python train.py --image_size=48 --encoder_qk_norm=false --encoder_moe="top_k" --decoder_upsampling="pixel_shuffle" --residual_init="scaled_by_depth" --max_steps=20000 --epochs=26.4 --final_lr_fraction=0 --weight_decay=0.1
Rows from expert 0 of block 3 of the encoder, named by matrix and row number. Rows with one number belong to one neuron. Each number is 128 + 32 x the weight over its row's rms, rounded and kept within 0 to 255. All counts start at 0. Numbers have three digits each. After the name is the row's rms in percent of the matrix's.
# gate: expert gate (encoder.blocks.3.mlp.gate, 8x192x384), inputs 0-127
# up: expert up (encoder.blocks.3.mlp.up, 8x192x384), inputs 0-127
# down: expert down (encoder.blocks.3.mlp.down, 8x384x192, transposed), outputs 0-127
gate.39 082:073193100092159148141125151093120107111098119142162087112147123138140119160157120179119176136085154120181197195101110159141111107179116180133096123115162076149135193127138086103129103077145132111162152150127129127087116155161149169140171149126104151140131112104095073174195089151133129099165127069229164141092140142076132156146164105084127107107129105155137103071132128142106151214129
up.39 086:111129109163170144110144158096176127094097151161113070133207138157076121121073148129150155148165163125142151082119133144151163111121146116042122147121073113144111149136056112172141152135170156131113147140143096120144125121111132151110125112129142106102141077084114148068103203125162166108133191120150194129086146097133125126137141146189126141153111143116142126131026182124121169061125
down.39 090:136124067151133129123122098116150080176154073175084121125156101118124165132101160151121075160134136132121170218138188120055088146213136129110121128134149139104118176154113130080124126157092089152117118076087113154099153171127150081138172143133102120082089130160155140157161159176186133097148211099109147176153083174106196175089110155098147075073096077154084142125152173093137114164132
gate.40 091:134167105152114120073132100077155157188112099093127180108122104181108155156129091147149170147168159208131088180101133127110134133145115133060147111168073155081122172151059160171124112153179141060122188217210138128193134155147196118098192095143127144156082142111126155145150157161121128089096147067159177119156102147135123121122101120128099129135175076124166116112125089100096080123161
up.40 094:159110125161076109124104094161124159138130156141161170172180067097098115083117153153131139096135107116095082127188110126112208118134147121169243099166089149091097106202149119092080090119099120068110191066102185140188154113178099114071144118163112119112132089139097110070106105146072126099150154108116111126107142140140103112135101165192107102170185160173171139112127118110155108174151
down.40 091:160134099140122134164114138115097130098087113199150159060115138123187129112143130159176125111102118134129093066153142089097134080129070156123104104119084128181138168083128137099098107170113112215163136127113108163150110096120142119170092114103123072161122125131123177116073068142090102108127131158111047135033069122096090109152105113147134147202137139172117138168116123177207100135115
gate.41 092:133099107146121107168154140146223101161064111097060117134179135121113140132163143107145119109105166111141140098122126141140147108167092111112140137147112121090094157103116106173148163079172178110125040126152108132083145131152124070067099108136122146124118146139132158109100138136151132113093118095121090195134097110097094136158212095065122086125149130180120094129085181051144211100159
up.41 087:093075113110088122120084138124117146081122068110176119084158109134161123116135136129158140183154108096140085129177114123141094117103120122120160131114135035129182105120153180132091129140090062119139136153085103095102146111136081195204164108083151075164112093099154092129137133130061158116128127111194172145091164122100121170101047181124104105125152211096145115199176077165109131171126
down.41 094:136115127111082075159124111136139139117154107155098078130138131085085118160147119123118165133078181211132135128128169123168127127167105120145116148145149188138105122145156127119107097089165074090154085151113154170107068124062125109087148158131089140115171150047131116166180137189076148127079155169150128103153091124135119137092097143075106179120122122133096109119138127080128138155167
gate.42 098:169062112151110104100108185140125128132104102168153089117152166131078084113147131132126089116059090160093152146114131137065141131175120172093150110125103113103099162117124086116092168160149091062154120113140143088062153175149145152109147175097062139108176131164093110078164144139138115161122130177085121141098126095166179140083110130085127164139134177135129177119124156178106175127120
up.42 099:104125112232110152167161169168191117174162147068139080098123063147156164136108168117140122134130103126137143097190111109106125195155074101073111104161120090115129147129130094098167131124129164109097136121132105114117138115139125113085139113139113098155119125130103113149100173168115153092131113187161125173113128122145145082123098129112158202084081200043143141109086132180084131102124
down.42 095:115086152137070190096187053113140134055189113136158159164092089124141145113177117120116113155141125179138117126157150138126116164062134080072111180098080122130107177134126040120112155157145123154128169113103111174170116065130139140147146126119156145190152090165134172115080147094131119115140142086131102119105138060143149119173102124148098177133129127201095163101147122087097128158156
gate.43 091:123126062142113078135123124158189050126083151116179112096101106121159148141148128161130158160165132071172160147119097096180136130112141151162161111152168109186097151061134126106068145093132139077137148072202153135153132101067135146167167115148156166097119046095083140167123061103195103140104118108112180108106136102141135147121107062131118114168111197139137135121149170119170126142143
up.43 088:116177157134121103159050097148163122163096118104110109195144177149091186143149081151079124124145061139146135092162105124096062175134112127140157134136152118148136131107102122124116126110117165098141074111143223122136159134139090065118111168146121088150116092102173125192126111090125093092095102086120100168132158157176144114159180179072200109126154102216109173098100150070164125074101
down.43 097:172135182146104156134093126087163118024161080109110127111138131138118118157160068158132129180064110113110132207151118191122187140127150132160182074145085156096135132132133097161084135125143105101091153066108174173167129099121169138107139137113073090155093157157104111139106189154108136137097118132121118064116157162160151111151138095086163126102116038142077069144132112106144126117089
gate.44 094:079139148130133108134156079129135120133171131170123217160189134126134117172142157143145120148155118175142085106120167089139078119132152110128118145172136149120113108124094169096167133084137189104154150164142116118131146114076119136126144146101081133145146062135112153120163168102079093188133132141088129190074116129137129114113099153142172154163152148096039138156144128158145194148149
up.44 092:130125132109145150133131070129138158154149166127087173161120139144135114178124081125112088145153115142146115057077130094204152195114143092143094123127113109127121096158120143133160131077156187122122157181137142107129125091127092140104176140120066153115161055176188146132158167105120098184137128151154187156072133105131146131017111126114153119149103187128054155125075125124108150167138
down.44 098:155124105120121074113102073187090146185145134120122074113144105125136146114087158096116136162154134122172163056183119068161151116110074112084067146151129126156160145060125177111069090124158125141161146111121164086104162156157121094073141112146082119148081195070139110119172124118077139094156087122181092105050126113085103138153126130154153154120150139113080068151118123119144181149104
gate.45 087:073177130175213125093115129144100110161153105089183135171179152100152119058156126125100169152094207068086168127109093143073184099148163135146133110115162123139150083102097100088157170090133135177169154146136161162120105141155139086121046102125118176117105161107122144153068133164126124132088122173059078152118164134133111056136144143138141105163136157134122136129164046159139094149090
up.45 085:168135102138119158161159188126123139142123123144136098143153158037129117132134154137177099126195104099128111113151108137120114151160140168132142092122109101149139079104124177120191154110087139102069114140058155150182101168123104136183159145094153124100113124137151154187062123143121152135154143136099166199134102120167127186115130150156083196106134122143110117149153110132146060107109
down.45 087:157132191115150142103105141123120098077129113105141134172188167127165163140097092126101081078139107175134113096122136156155135105194141113138132142095153147101115145122092130163142172151137178155154104202131122132163159158144121153137101148111127107151061175114077212155152151129066139145142116133071162109126177144090099111139105121119095117135094167080115131117130090109100153120113
gate.46 082:173178120108112060110130117088111131134061201155139174189117146161172099121135131181114092113140067162101151075202122147108112145112165126134121138146116102109150126104108118101092146148116124076194160158111151172098142051139123098116133127152132157085169143155055116093142126177157138104136118127172164128150161123108122129039137110129158173158137171108101148134122170051130175131155
up.46 091:158138144102106131157128148160131168100092113100153082164157163128116095109152123133159152102120089107180062111135104082134122097158108149156139134104155146158073103123109156151187123113128134166111130113130166088130102087104162179158156168135114110169101132109163132156106154118147125143145107121015147155108087114140132056164127099160169137131165157168141127123075034100169129116099
down.46 091:111100140155184155093134064178128191144146116189151166132173101065170108105111175113185152099108105124118126170125187144082206094132186152136143138100087073173137155123106158119082177095116143151124140148137103133122103129154108134141092132187074206097072128166154129110088162175142107155144172155061106138087117165165113090160140101179173095159116116113142101151100146112150187163097
gate.47 084:135118130166121116143106141150116151159131120137128073160155112132088135102141183149143129134076128135172114139164164150153169097122102127140146079096102119155060156171127106163172169180072093206130091082127155156111132105123157124077167100164081090139131094156177120076218144105119144068169175114149106100124153112121084095156153145121108138043143125091201163145118182114171095122124
up.47 092:101139109167178188079146120119139133085161148091147182134187142112088162177131116085112119104129137142132073147185075122130169127129098122143107155120068126122138147115122079179149118180102169116153164147172132140123102129127173110166149103101138149081115130147164132134127124183118180130147189129145153105102115118176132129100164147132136181093108092108159105121151171140134145151166
down.47 092:137157176116073103151058144104172119124111133171153124139084075132145110119086148126177122143154079115121084093102105147176157203113132155103149163145193115130149109107122092141079163072162124132126171126175162136114111130123167090099188153133178183140179101119114117107096124127136115127134146100177158180150142161099202142146193152093159112153144156119127097124143102097123153093076
gate.48 104:141101103023194126102092108129152157123142152134089199175152158164138180184089211106179154160117131104200120100130123173088147136104179167094100121138165133160140087071219165168132150106122125115153202098137142142132096130107129120105088050130151101167111087074155053142120126109135139151099105182149143216112152098124127148167146137120090159120119128198096129133195171140134117174134
up.48 104:127127148161140110143162118119123154125105072076117111066090051057092084101146117139074128143120148167125169174163167122138157112163128152148172097139128132118139177111095075165148145120136104147095134169112189117133135106140134128166181142121127160143135161156098197133073118165115159149154143093110131040098088179152135169157147146090122115149136131103140111156106168100069122124077
down.48 105:106128122095120101156104150086091109089109178168129094123161219168138135088086184078144126137159048170075150124211091111147116170186129088094157098132140127160171110127188053137181146088143144108116119150106140095041151088116138113108110168121136124146135075089129138108124125104090083093151134089138089132130142118105176137138135085094088043136140104143099140120125114106132153177165
gate.49 101:158162180122140136203201106089152119153119136150149088107135094091120165042143057120152147154203108117088150119156077112110148141192084135080099178090109127161160120081111121108172110166128112113110137122211121134142147122152134093156134148202136145155073094143120142105091108133135167187111129134147175083106099119144082124157157110086130115089150149141083178153119125078149124135122
up.49 105:173138143066188118222129159149093140202134131138124102097135103088140081131146080087118130159195170174090149051187129132098128179186084196120100139137168156157156109097120116144174092165151136136151200124166128098109127140138154177116158149134166128181071144174196156127089090121124083149087086147084208125062103098170115147093139143125184139136149149131148147165121127114144098091129
down.49 104:138121167098055107106151127151144112172129155154138120138120123115155086117109118126171147127185083124112111133181099034115060155155089145122162084161123134102145105141156141117077037081219102127114113120128115138110127151099101173156165142070058162095139162140114136148101072080079082138102084130123091185114134119105141074150128150167105152142115160170071148118147066145115214110123
gate.50 092:069098115176106196053133154139140129069156119119175131173145101151117138187132132090148133139151148096118126126178105112118136112152129090112123145124149147106171085091113160129172089173038104212096088141135105108121070166096092136155137120135134138145159095154132165138098082150111126143136099140164114090102140132181066173193143189107173125110086150136169102144154163097171137078131
up.50 084:132173144138173112186136117143147202207145138157135107081136152149183085126051120163159090124088156092105177102068182141149149181128112133108072144118103097132099136143159128154084080101193166080168175131102116174074153135144152119130136167049100154106094192101115087091144134125085118124156177157072146160188100170141192122092116120149101086183188133143064128141114089133106107198113
down.50 094:136166132119148075212131117104117139144148088164149198081104121102107103133101156141129119074071164152079191105143135122089107139093094161110084118182162116086159096141125135127135134142112203070137140129102108120141127082151099086159102096109131143117089114085127152090142131148153109152170111103137133128107102102119150139220122114201148056149161109102076135117154104087143117203155
gate.51 095:172122126156141107147099165163103149066174166103144100115145084169130114109104126063114137074088163102109150133124112155069101153119150093094123141128148119114101088080131181156122157066164145159077145155168100107107154146114110085159114161111082126148103075118122125124082130176135105120143128155116152105112133117112171140141123139115137112153126171121186129132158138116131152059162
up.51 096:110168151118121178106142124097131095162167093149161106150124106144143122123185071082123104141178134130120134105098136109152118142133103178120137106129086133178128126166093076090134102165120110131179101099117143171155117096152200123089141057125121092111154154153137083119173145087105143148120132117183072163150131142116131136120103151116143161109115123145074160077091174154064135149082
down.51 099:123099121134211084188083135156146120122145154115127075140074107142175133127140143110108097063169099082138127098135160109129122134165132109112075157114133149080101112077089079114129159138149147103146084165151147165127132158102173163112136091111130123106149140172109112150113126159110182163122134178202164120128137096066153127157119147088081177098148166131173127126141076140098098088147
gate.52 087:116128087137157114116090159155151120130135153170201086087130134104130086140109115141177126148132147126166125125176115109146138144149152130101097095094094096164111140164118091165152146122110196166181119095104115136147086137121152112128180175107122097152218076141111135164161107127119074084118087139141138130071119110171129104146097138098148111164100155107159054139195130093111191104090
up.52 088:129119152072060144168168103081161127180152104100120131173092178090084157100136146172115167185153122129142117171090125131132050154112148141110121110102074171119137137112093187137137166156134089055146123206107155107041049118157093067131042086172147109067143124126155130115151135159138142165165090093161185129176101084122144155158137142150110153128162116205122166146171124156098076096170
down.52 091:144196116134089077201078130092133124144181162183152126163137151078090089150158107119117128141130094152193147131130182142112095128099144132115104125108161137121136147125132155120156168126129128101158101140097162151078151183165158083126065162098148178142188120117121116149187140122126040082127109062158075107041097088096117132154184171137164143085107115144130060104108108138112152070226
gate.53 113:198129140097115141134169156132128140108144166117111124080156129125148136125118122100110103146096109090094171114110127192065134189144156123143155140176153105122078095132140114156127125055172092138150121153132136127152143141087135139126140065089133145160155166096127120140130105124112166101129096171117059126147186098149130122127099088137109102228130114128141165145094124165167087082081
up.53 110:062085106144176103131132152147131133142145102109111082119118176198113118145057118143108166098148071150114079088163130087122152086103074141121086184119130162155176166111159140107122198140112136100088158105184138158140066189158117188163144181111133123106127099139098167111136123146132094161089129129151126128126116162113103169129119131161116100079110108128128149094136170084143142125166
down.53 109:130137116138130152088139107115154127187066122152145140137180120116105108061153131106117110203103158147126112124096099130175122155076051090162122101127116054143147184116156131156082114187146128222158100174132203110099126097178142110119105100078242138179103119133179094133168114051108109083120119169058142156151124087054089116162222095129116170102136235074087143145083165201156208132068
gate.54 104:134132127172159078133127125132151087107077077156135147129105147093134141041087102107146134136091084217125202109164129118143094107114134160158170119134157149166139126129125159117142118057089130129105126128145125139083179110156076165097123116121136114144070076171085179114148185148078143145099088152137131104139147090135122128125175208138144183132118144140144130113149134139164099142129
up.54 104:066106074163171162124134132105141131109058122170142168113117144096179122054128126096117139104078087204167151094143118082137066125112198148144087120088109138121145084149125102110153070133133111152131094078097192156120152098143113115112140136139160139126135147097104115151121133128084170129120082166158125100151134114146123120158105165117137161104144173068116121080180120160158151158093
down.54 102:143162177153162176111105097099129088110114096163093074088136100133097164097117147077114099119120141131125187152178149047160132128122130117138075160145134109129127141066105127061102135187114120089154162184142124122104100186096082181112082135154103153150147126137104117182152224156095181172200143172120127069157108174113079164143144114111120085130111128170130127099141119121085165149162
gate.55 111:174175181138115121158138193151107133188123155075114121162120136168130162094143155105168114096148160153183192153084167124103136128107157133106136125157145092134097100120144118113182120113093126138136125114083212118104077051104130154115144140143096131042120085172134148189098121100127154141143094106127084154113095140070084103148130115168140085154038152177094153119094070108148141083128
up.55 107:103101096145083077113173135127175168163110121166111104149107154128148128185111081078084141073096126163111080128142127126120160045067136175126154127121141112097160106184067172108093091126144113119104101087155127116131125138142112139143156168119095137118139127068125141127179072132127091138114190108157146085103129107174155142195164139167131126123176091092136096115125220128159137206098
down.55 105:114113161077111077129149172122133140084139179128131133168110191184134129133077120067123142138198163136114195119133157129132165146108128124114146096098122202100147085122127099148195146061140190122083154181112179112180132150121140053079122159110089119105116095141152141127147141155139193133103078102109092096152151131156113123127053137153157134168118114153160098131135132142121199114094
gate.56 091:140085127088074138094121123059159102170126119179094202157138060106155162132187111157147118151120145079092198164110147100112098133088157131142114077147173089099160120114232133138184076189133138108113107160115078091134097094083118118135109130189116108122107124139124082131175112139120081130128141115134083114113167147122071104126118119096131174177050173117172147175109162130126114185126
up.56 089:198116139064070143101142125113115090187078161209142172177073101148170171128142091134184102153131097143106173118146119076134099168062142155150184122132188164061151115140206105168154072141089131149088140194110108095143149089105077143127092128187112130131115102111133099145170162153121110149135169096172120125109174131129044177181115179095139176200077156098135081185108081126174094185137
down.56 092:132129113187130176124088089139154129162078087161152114149164154142147115144091119156142105109159090105163093085151160105124072085152090117153125082125088078046112107156111086152098130129120121196100089164074168181111108153153108155143069129111112118118189135091175114113084177143155107121160122101135175138154073144109119086146134147129128151172155055102079089131104129145106183094163
gate.57 093:174141120157164072086178155090135101135143152112124154116175167076155140123160119142109149108127180205104042178141128111107152150118098204173218083091167115140139074157112174133114135122138057097134116077087073128149144105118175135123129167132062161181134171111155077141169097115111086160140106143161061096110118115105131124108129105097104102105171149187162204191223090135098095176083
up.57 095:143128157112126108151132142072090126124144131126177138132170196122143113124154130159149157188134108110105095189132076135115121132148085128157193080127104162139108095109090111125115101143128067147143130101083067152140100126120143108140070143207131136157104141100125087176135132090157121119127077170144125062096126140055163124083175086095109104090107143200191169173127132122093115116101
down.57 108:118149138093101167126134045156132045129152166173084138135096152211133143138172106128111134131140086104096097099094090136118144119152156131146113066130152160131080191070096118141084124158142089175159137143158122145094125162121160143146115138127097104152135152086088172130129162146090124163092096110136171136165102149086106117098109110116086057108125095124202128101092154101099148123124
gate.58 106:144118174134088147145160113124115136127150119133160114093168143112137140143135113079127150132125097111135151122143147054190136099153122163076123125125133105145103191115109108122142170181071131148125133117109114143135135151128126141136096104110121142189200165101179114120093160165156096172134210070113174109121152193104162116136156169140146071117109130118129132147068112078197164073163
up.58 106:122155095146133146134112138124186108120116132110074148157074115111152121120108130193147095122145131157107142150126111193036126141150129082141085136127120161091162088124130138158127093071181103110141126199161140082121101110110137072139121180131122116092070098191078146174204129094086151082097061153122107150138109051115106137077131129122105163120151155130133116081178188200038085193096
down.58 101:113108134169114142072162113135152130129140153152132139163072181158107204134147183114119138072143121053038151129098128102178133132118079127072190074121154123079198138129097110093085212134098135107137140057159128131121122121152169164118154121102115093178181191160145133118128136168121134160131124096147159089155174166115189108051054148163153095105109111149135087154116045030122144114101
gate.59 077:133118150096134090157128107096113082166127090125097168179118155147107166092140165085150152132050120131085156215089124086114117107159114182183076130176093158104097113114130120111096074082084185159138117122072130134114093113195123152149081156134095121169157139114162088098131155094168054135191136135141184126142099104144115170174142129112118093141188142113075069216171125126087116130154
up.59 087:085087179170073133153109152121137133112152083155092129083150124212168183131134157158129070147139134140115120076064182125135090149130136102139112061083126076110168113198119136163101122105192133085141130152138111175176148158092149151089152123156163138115120110110148057156171092172113153084136140094109097144126150187119114151135125125123141159113117131149148156160130124101142116119142
down.59 092:090135159101157202138131095099157120106166140134146098142114057085102154135081129154149140175133106123073127140115148138088122105187116075139152121106128136079103156135134122105117091157091030181116165101158109155086130182103134153111142188147128148113144134146083125146178147130131157138156148098129108178141081157178133132120169118046152075107119093084123123053107163153136180208113
gate.60 094:095134103122144134080130100114127127137131161103108157131108148133064129093110088154134147106089164141086150156118139114122130150164112134192040174140182152083158127135054096184132108129109129083119168116149103157143140202154109071155094151116149124092094148123142118197073179121125113109091128164100116147106096146153145191154073092139163120113081137124091168088136082087062200082153
up.60 105:148186116135101085195141102136173154148095129105091104125166136102105155100114190081111079130144106175178102090153090112146158124073114134103173062089096140148110132164131120112127146164161100188171121206067172083116118129093162130151126128125088151151125096108115170098170107117068147205136128082109142095146142119110075108115155109133063129086150104163112075122142161136173126160164
down.60 101:142113182126069138114183170161128089132112146116147102123127114119094185142061156123124106135169083159123126175148099179076151126194075080121135124159101180077149063149107143085160140107147161054111171142159109132179143111112109153115094140112182199138128171170117142183101157078204117133147126137122161099100081212111089137110094146092106096145101076144131149143118089116100167116129
gate.61 102:133135108122103218119123178152089102146137153165097118091123200074127164149160088174099143151161080084089098079195095113097115133131123108139124093125062152149126111139143124080170183114116103107158138111178096182108110106145160172115137176129177134180120087208187111064142170130099122144142157124133209126126131150079110045126103166079142139130104123103136175137104092062108179136125
up.61 100:125114112093130124122122145118113122147165138126130166176143146148094128125115118139172112113089089131117134117099208177162160120149087163108162188103122139098145131095127137165168118170143129115107129142199142134146112126135123098137132147117133099115137145192122174122131145200146077153075149151108106111090182066179141182110097041147078128124087114105096100127175113168182113108155
down.61 097:120148119131119164097086191145162128117174137085133116104077136151146112101107133126139060090134127147143040137147137112131163106155122095115216095123170125061147124107154126161106134096101125148061098101153136117093136110162082164157144161162105182159123123138130172100116101111122064125116116089099167152164134073135183124086109133120124079132172107126169120086104120085101183148166
gate.62 092:131141121091115111150151143106133140105118135122155114115115209139183146093087145151118128059152141130143094122080082175138088104170166112112137107148135158134135113145142109162169169161157115100090065128062079169106161131150130100165090104120098113175133118075106156114116138167098111107115140139114111113084123130115194087112125150102107111130131145100166123127147148125118120160143
up.62 091:137125071147163146126142097148126140178153077107156135192134107153072135118144168124140100160071128100135144104139140064095135085119197108096124130134136061173104140107165183111108069129112166124152147116197143121148149147122145149097167130141154090056100101167107122129112191110139148131132077094150072164141149129164163165145185138127113107147069137141144126166099128132154168127162
down.62 096:099117149111161072163151082136161195147119122144157183155118135140123129107131146096160143174114165132125150110126190159133181103093145155167146134135097064101147131083143128100146174134120124120143139075130150112116120157127120141181140093128155157176174095101160168127057158122177160143135094112098119158080138076107175136141120133121057126108165206060145171154140103103093149153104
gate.63 107:136161126096147144114168113162121136117172059121127109177105131087084095158254126097121140117146118142126129133126132159156104072122137136117110148061128129095193150141104121163129179157172111112141183121140160116106070106095129076122156132071119164139124175151097070112150086095187106168193161104118152076175111099129146163099097134148124083106136136159136112125115160047149156089103
up.63 105:118156129089086108165149186119058117186126121131139130164145116180090153157176109063121121099093154111122142084104166103146184158099144109090112093129165155154067114117120186151124186170150185083083138182160056167078151104133135126107154180115102161177127161140115104097189159141150073124178146118128168089131082082099110078137154146143146120101141219217147149093106105091093140023136
down.63 104:193141093157141132142109126159092117172140158067132103127112108135137100085086052137069131146118080120120131111126133104084129102135136092120082119149144107098150148170094174088129066117189125096157134081060104148086170127126091145115108117118109178187097124185172158070117118107128133091103069095133146104107121142096105151086166132082113168082158151170103113163114078148155177101142
gate.64 102:161144159056166157191083147093122098120131173137124112168089126155199121127165137171192163158104180122116132141086155064143089161101123092124056093129113102143069191086110115090078094106129159151174103150156080200108106157134148160143165113145085129137105098114086129113153161080116145117071110141141171098139076141085141152123210108110122143166138150143119155098168166113151125051046
up.64 109:128118158179060099154153107139209152077135127145122162202171129131096127129137140100095112084122137119098123111152166123115150152123146146138133133149109162117169123127141099143149135122147097072126130125109174118202105148140114068136084129129183173108129111100105183110075094083068159111078105121147115178154116092142123104119128120160225115127117111078156119116140083167171226144145
down.64 107:128147136140075112174117069163162089133110181118138107173099091113156111139150139126087128147141158089167069161148139144197088113141084208146176122121110094131134112129135097131157110134136081159157159071090114085101163147062121139067136042088122151209115139117147124129197063080062107105133119111066119130122156095106143141206082073121088127133191206159139151158150105097158145178126
gate.65 102:161099182086133129121121080144098155101129143140095111063131135125192128153137166133111114089142191141096128117086102130117125084135189165139102107174215101115115090080054188121093138081135161123134196118154085144082121176121192139125121112175123117132049114106095144093105156153142097040101126145123119128121106114132087184114146123144165124119132119131116113108112128112074104102113
up.65 101:154163120097148097133113098172114168098154103147139142091130157116140094143080153161095109132160187122142119116121097114149149147121152166124103136117154156148103156063075133141171151061131196111062197080188092171120092147121162150103152161132092143154063115086113120052101137112152118077127159092104201112077149121159105176100149124105186122161131070169157135169113122108063132063152
down.65 101:128159123170146096140075120113181089177104135136113108116119106093095151116156113077095135146044140126130141123134215142115183089129077134149069186122188102166089122114134168111148128185110191181121082134121121128130104089115150123104115120183111153167148104083193118187120120054113148142103122130138180141207105113151077122113168143111138202113137106137104092149101112131114154082160
gate.66 089:125161160067113138115139114182137097104118184152139145157103138071174102163093111161106107130180147121167137137126029156120091128124155113105146114120133145127109119142089144126113133105103206130168088086112130081155126104090142139153097154130133112154154146119105094158146125141177114103103114094095147153137112118109171109081076140158198148088118083116138144090093137080085099078144
up.66 093:123107154165139122085089142177171130119129158200145129140164141104139100107077065146073069162116159157120087095177079153151101141150078172118145093199143129138108093112109176126154129127124146076130106174138147108066168136074124142131071137170106078161134098105096126128130125147176144072098099118139170197147141140148153030115104131171103172100130129124164158114080157149092077114103
down.66 092:139163160151146099139123145128128078088089166061131105102117118202187189056150111144060154167171074122108146117099108109109082198111139108173108074151147112092168148151156101150162167122142106086119140194112124126125144158119095095082100126145133155100056094116119140152154112067121128114085081174167136106126160219059098128168177146137102104039140184126121138128127098102134124115154
gate.67 099:080099138085146130192187127116160100140059118115157061142146142133156129072143073085143137183150136120113135153169113124130129174141069167134142144132118166142083069167122111100116117155164128179114073094067135169135130100128105198162090133170101144153135147143160154119095071086066144128097091141104161089132107156059137161141127195141085050166161119159109142125106135098185107135071
up.67 104:145123061123134105079148118143106134148112116142135175149098155157136166154072137190095117156162051126184094129177157132124117125115125052160121175126114155108125134170182114177162192157129159082124152150169096112117139130144097115096208099023133153083128064130074093157107196139192060164127221122141121126121109088163140084134172108109200192099094138151137170142156108107094109113175
down.67 103:087122118085114122080142166140144151126158199106143154183122112138132155068152069134108093168099130103138143120124151164114164071111126092115170110123127126115130131116166077096075130185147136192132105131132019122140187138088124094197088128107142101163095096182126181148119074113158144122136180134065072097146159179157157134113100103114144084183139099118108108116137156149186153147088
gate.68 117:115101128137163104122113113190143190151132122145125072073118133074172120184103116123077105132148144094136080123087121123108179169175111160112051132176138102096057131126090104161162144098179125103129136170113106104112107105157170146100163146114155144103157159140172128164162116133094116097113150104102097105041097080193121195141108108070163201086112135158094097106171148115104156144136
up.68 109:112094115193130043123093119147111144135112139152150146042126145166192117132094165060108076117129169114144087115139176145079118189140172141129088100160146154108091122084077085145143163106184118189140182085139103147096140114096170075128204112105129153134178179077170117172118110136125119101102094170059074132077110097151130133123098128081147153183126114117124115080134116087124122121128
down.68 114:204118123098144107058140167137128141134117158123144094109092127130138174114202101115184135100139136149164166119127086155070118111121200087189151107100149131103141099100106148155202136131131167103152098112140124138151124108092176121117128092165132174170122172133174164133135094164174113146140139178124132141105126169168111159142086120132116116126127121148200123200099149066115081058128
gate.69 103:196159163155160076123184096121199123138089096102112126094141114138125074121156135059148134154107069115128113128072194153093169135102089167164061139158066146064143139124088145126070154113152157173152135137122135104073092090137130124111096034129120178127088069138121153109078158108149156161149101131115110140107112131108149098092141094147165093197106110156144084153140089116121148144051
up.69 108:229132117131130159165123096098100123084118097148123136093153125122126147115160153117191126132138101102139110104117155155144177142132080117161059167110103117084121183095185125129110172103130140142112128132118131092150118158184169110088100073133140118161093094112174144109092128125073180201190132162109101127153149101129108162121161141144189109108108100184121116074164139117122116109073
down.69 101:128102140118124170084117123149162111104135195167119164124113167159166140143093135124166183096102140103129126076068115106110097129057115140106133085070145100105062170095157104148142115102079122119101141148150131107093192106118084209123144137139108076173132133103145130057139067131124098140106122153120087128135143166091163086122133144170111170121147179132121125074058150150094135138163
gate.70 108:152134091109134128110125150078100134161104098101115082115088085172158108138149116148218138130116115130156114144060106148105080137134140150108122107082115099155091191183082168187140117135177145122165089171199121110134125138042137108118167177121142105133151142088159108126153194175176168105126141098152175082197114137148173122073176175140101122094100119158056054116094166096106110123133
up.70 104:188165112115105121100164107114112147172115124120114143123098109160175149191134134141203186107143135107192122161098141089073065129103123124145070103073116080185080203198092127210161089131167135108121064152130068110139148168100106135150199159145141079156111134129147064123121194141182158147112156148164149086155138160110128156094162140112092103134141141139101080050096208081120117137127
down.70 113:074120142125154083152120176171163115121164118121069146192166164133101119113125157119136129114164093193181153162109128111104039136118116139126079147132085089138150161166107111178113128155124115152116143160144149123172098200141156094117148153143105160135110081154126146149145127142162110195141161127146141176168170125116153131080157180175175115150099085143121130149128146151117158097149
gate.71 119:056170135111140133127091104158097147141141138152106134098104160207107136103127115098141135138130158118182098135100145115139050146095097115120048118107112106140110145148158093173102129168183093125127093184069117187103139144170173136110154155094190139147147092140130124153152197168144095155100187161167194132140160146145103110149158138115112087118134135117059125092107147120118104094113
up.71 105:084124180098133106101125142133115099112136152124044116118130121143113153086123134145127180146117118105148090171054137074141098144092106113120034143058119072150071140177120076165130108194151141131083088164121153161096115126085197147154149147164161113144160091110122131171135181169193115126141156111124158144171165138111176163126121151163146116100128085123105104112142146123115122081117
down.71 123:124096148162134175112129125134174096103099100098098063158135084176088210113098129131090137139178130101135138161103095154132124170173099112147055162080149130158145113159126098131192094147133136114117128135114115072141166173185093124124092131145144133073101115138216117177148130080171114138104201150147139184177137157130107115143092105152192124115126053150132070066120119159144134127112
gate.72 111:123081149177127165106165163108112085149074140147110101126112118129166111149119108137152105082073112141098163091138118119114137152098130084121155099116065206130255122164139169101083192176150128103156169191123148130116146096104106097118057039107163157183156148137105112140133092077171158142096147131121126101104147142102126124158085094158069137159149175103094093149150139125114149160060
up.72 114:137111109173090148082106196103158115173101144111110170114166089140093133168082137141164096119148160123132122091137100104169118132100118159059195089125086158167240183159170138112085127163154135141162144130144182074143116139070115124122063054135124142137163127107171131115166084121082152162130113095139129136129182130078169104174126186118091135122124166152114094117101145119158109123072
down.72 103:086146178147089197136174092109112119160172109113080159169099054095138176103117166212114090168116146103170119109095186142069118127103091126115156109115178132155091120090107093164093106219161158181105094154195132117119103145105119059115145148143137138143085125109169123133144090086086122080141157129164144188117137128138100121109146144186150207090089109110126173146089179124121087163133
gate.73 107:155103106061077151056150138035093118143133131105095158144127149089161130139157134169124111112052128115117156127115119127065125205131154117185196107045143140153171136106128117148090118170131095130134124115142144128165165118120133093141122131145146107163163100164065083089120120111176065125133154041156134065146167150107106144143151137135119108098096109130161101108110131145115148129139
up.73 105:144173151158123080217101121172125121123097157152130102096126138171157102147133129099137150064137131149104090116148107156125133139171123130168109118175129122079119117150049143087148127136113113157159157120136083132121107121182208172123142134142109150115135157087098144093074133100172112096128109154106129132133136115090143124097052167088106073127123143148125160137130150145144114126109
down.73 103:107125107156131075125149159151068140054137081129124138109109154174163104116159158162139080124164126096127146198151094105133133087171124116094080123147101202141116085185090096139103150097164091105068118136165158146095103163162120068188121157118149131145063054137071162102094140128116168152099156102116147100092182081097145166099099110205157059135166164154070173109099118154181110129063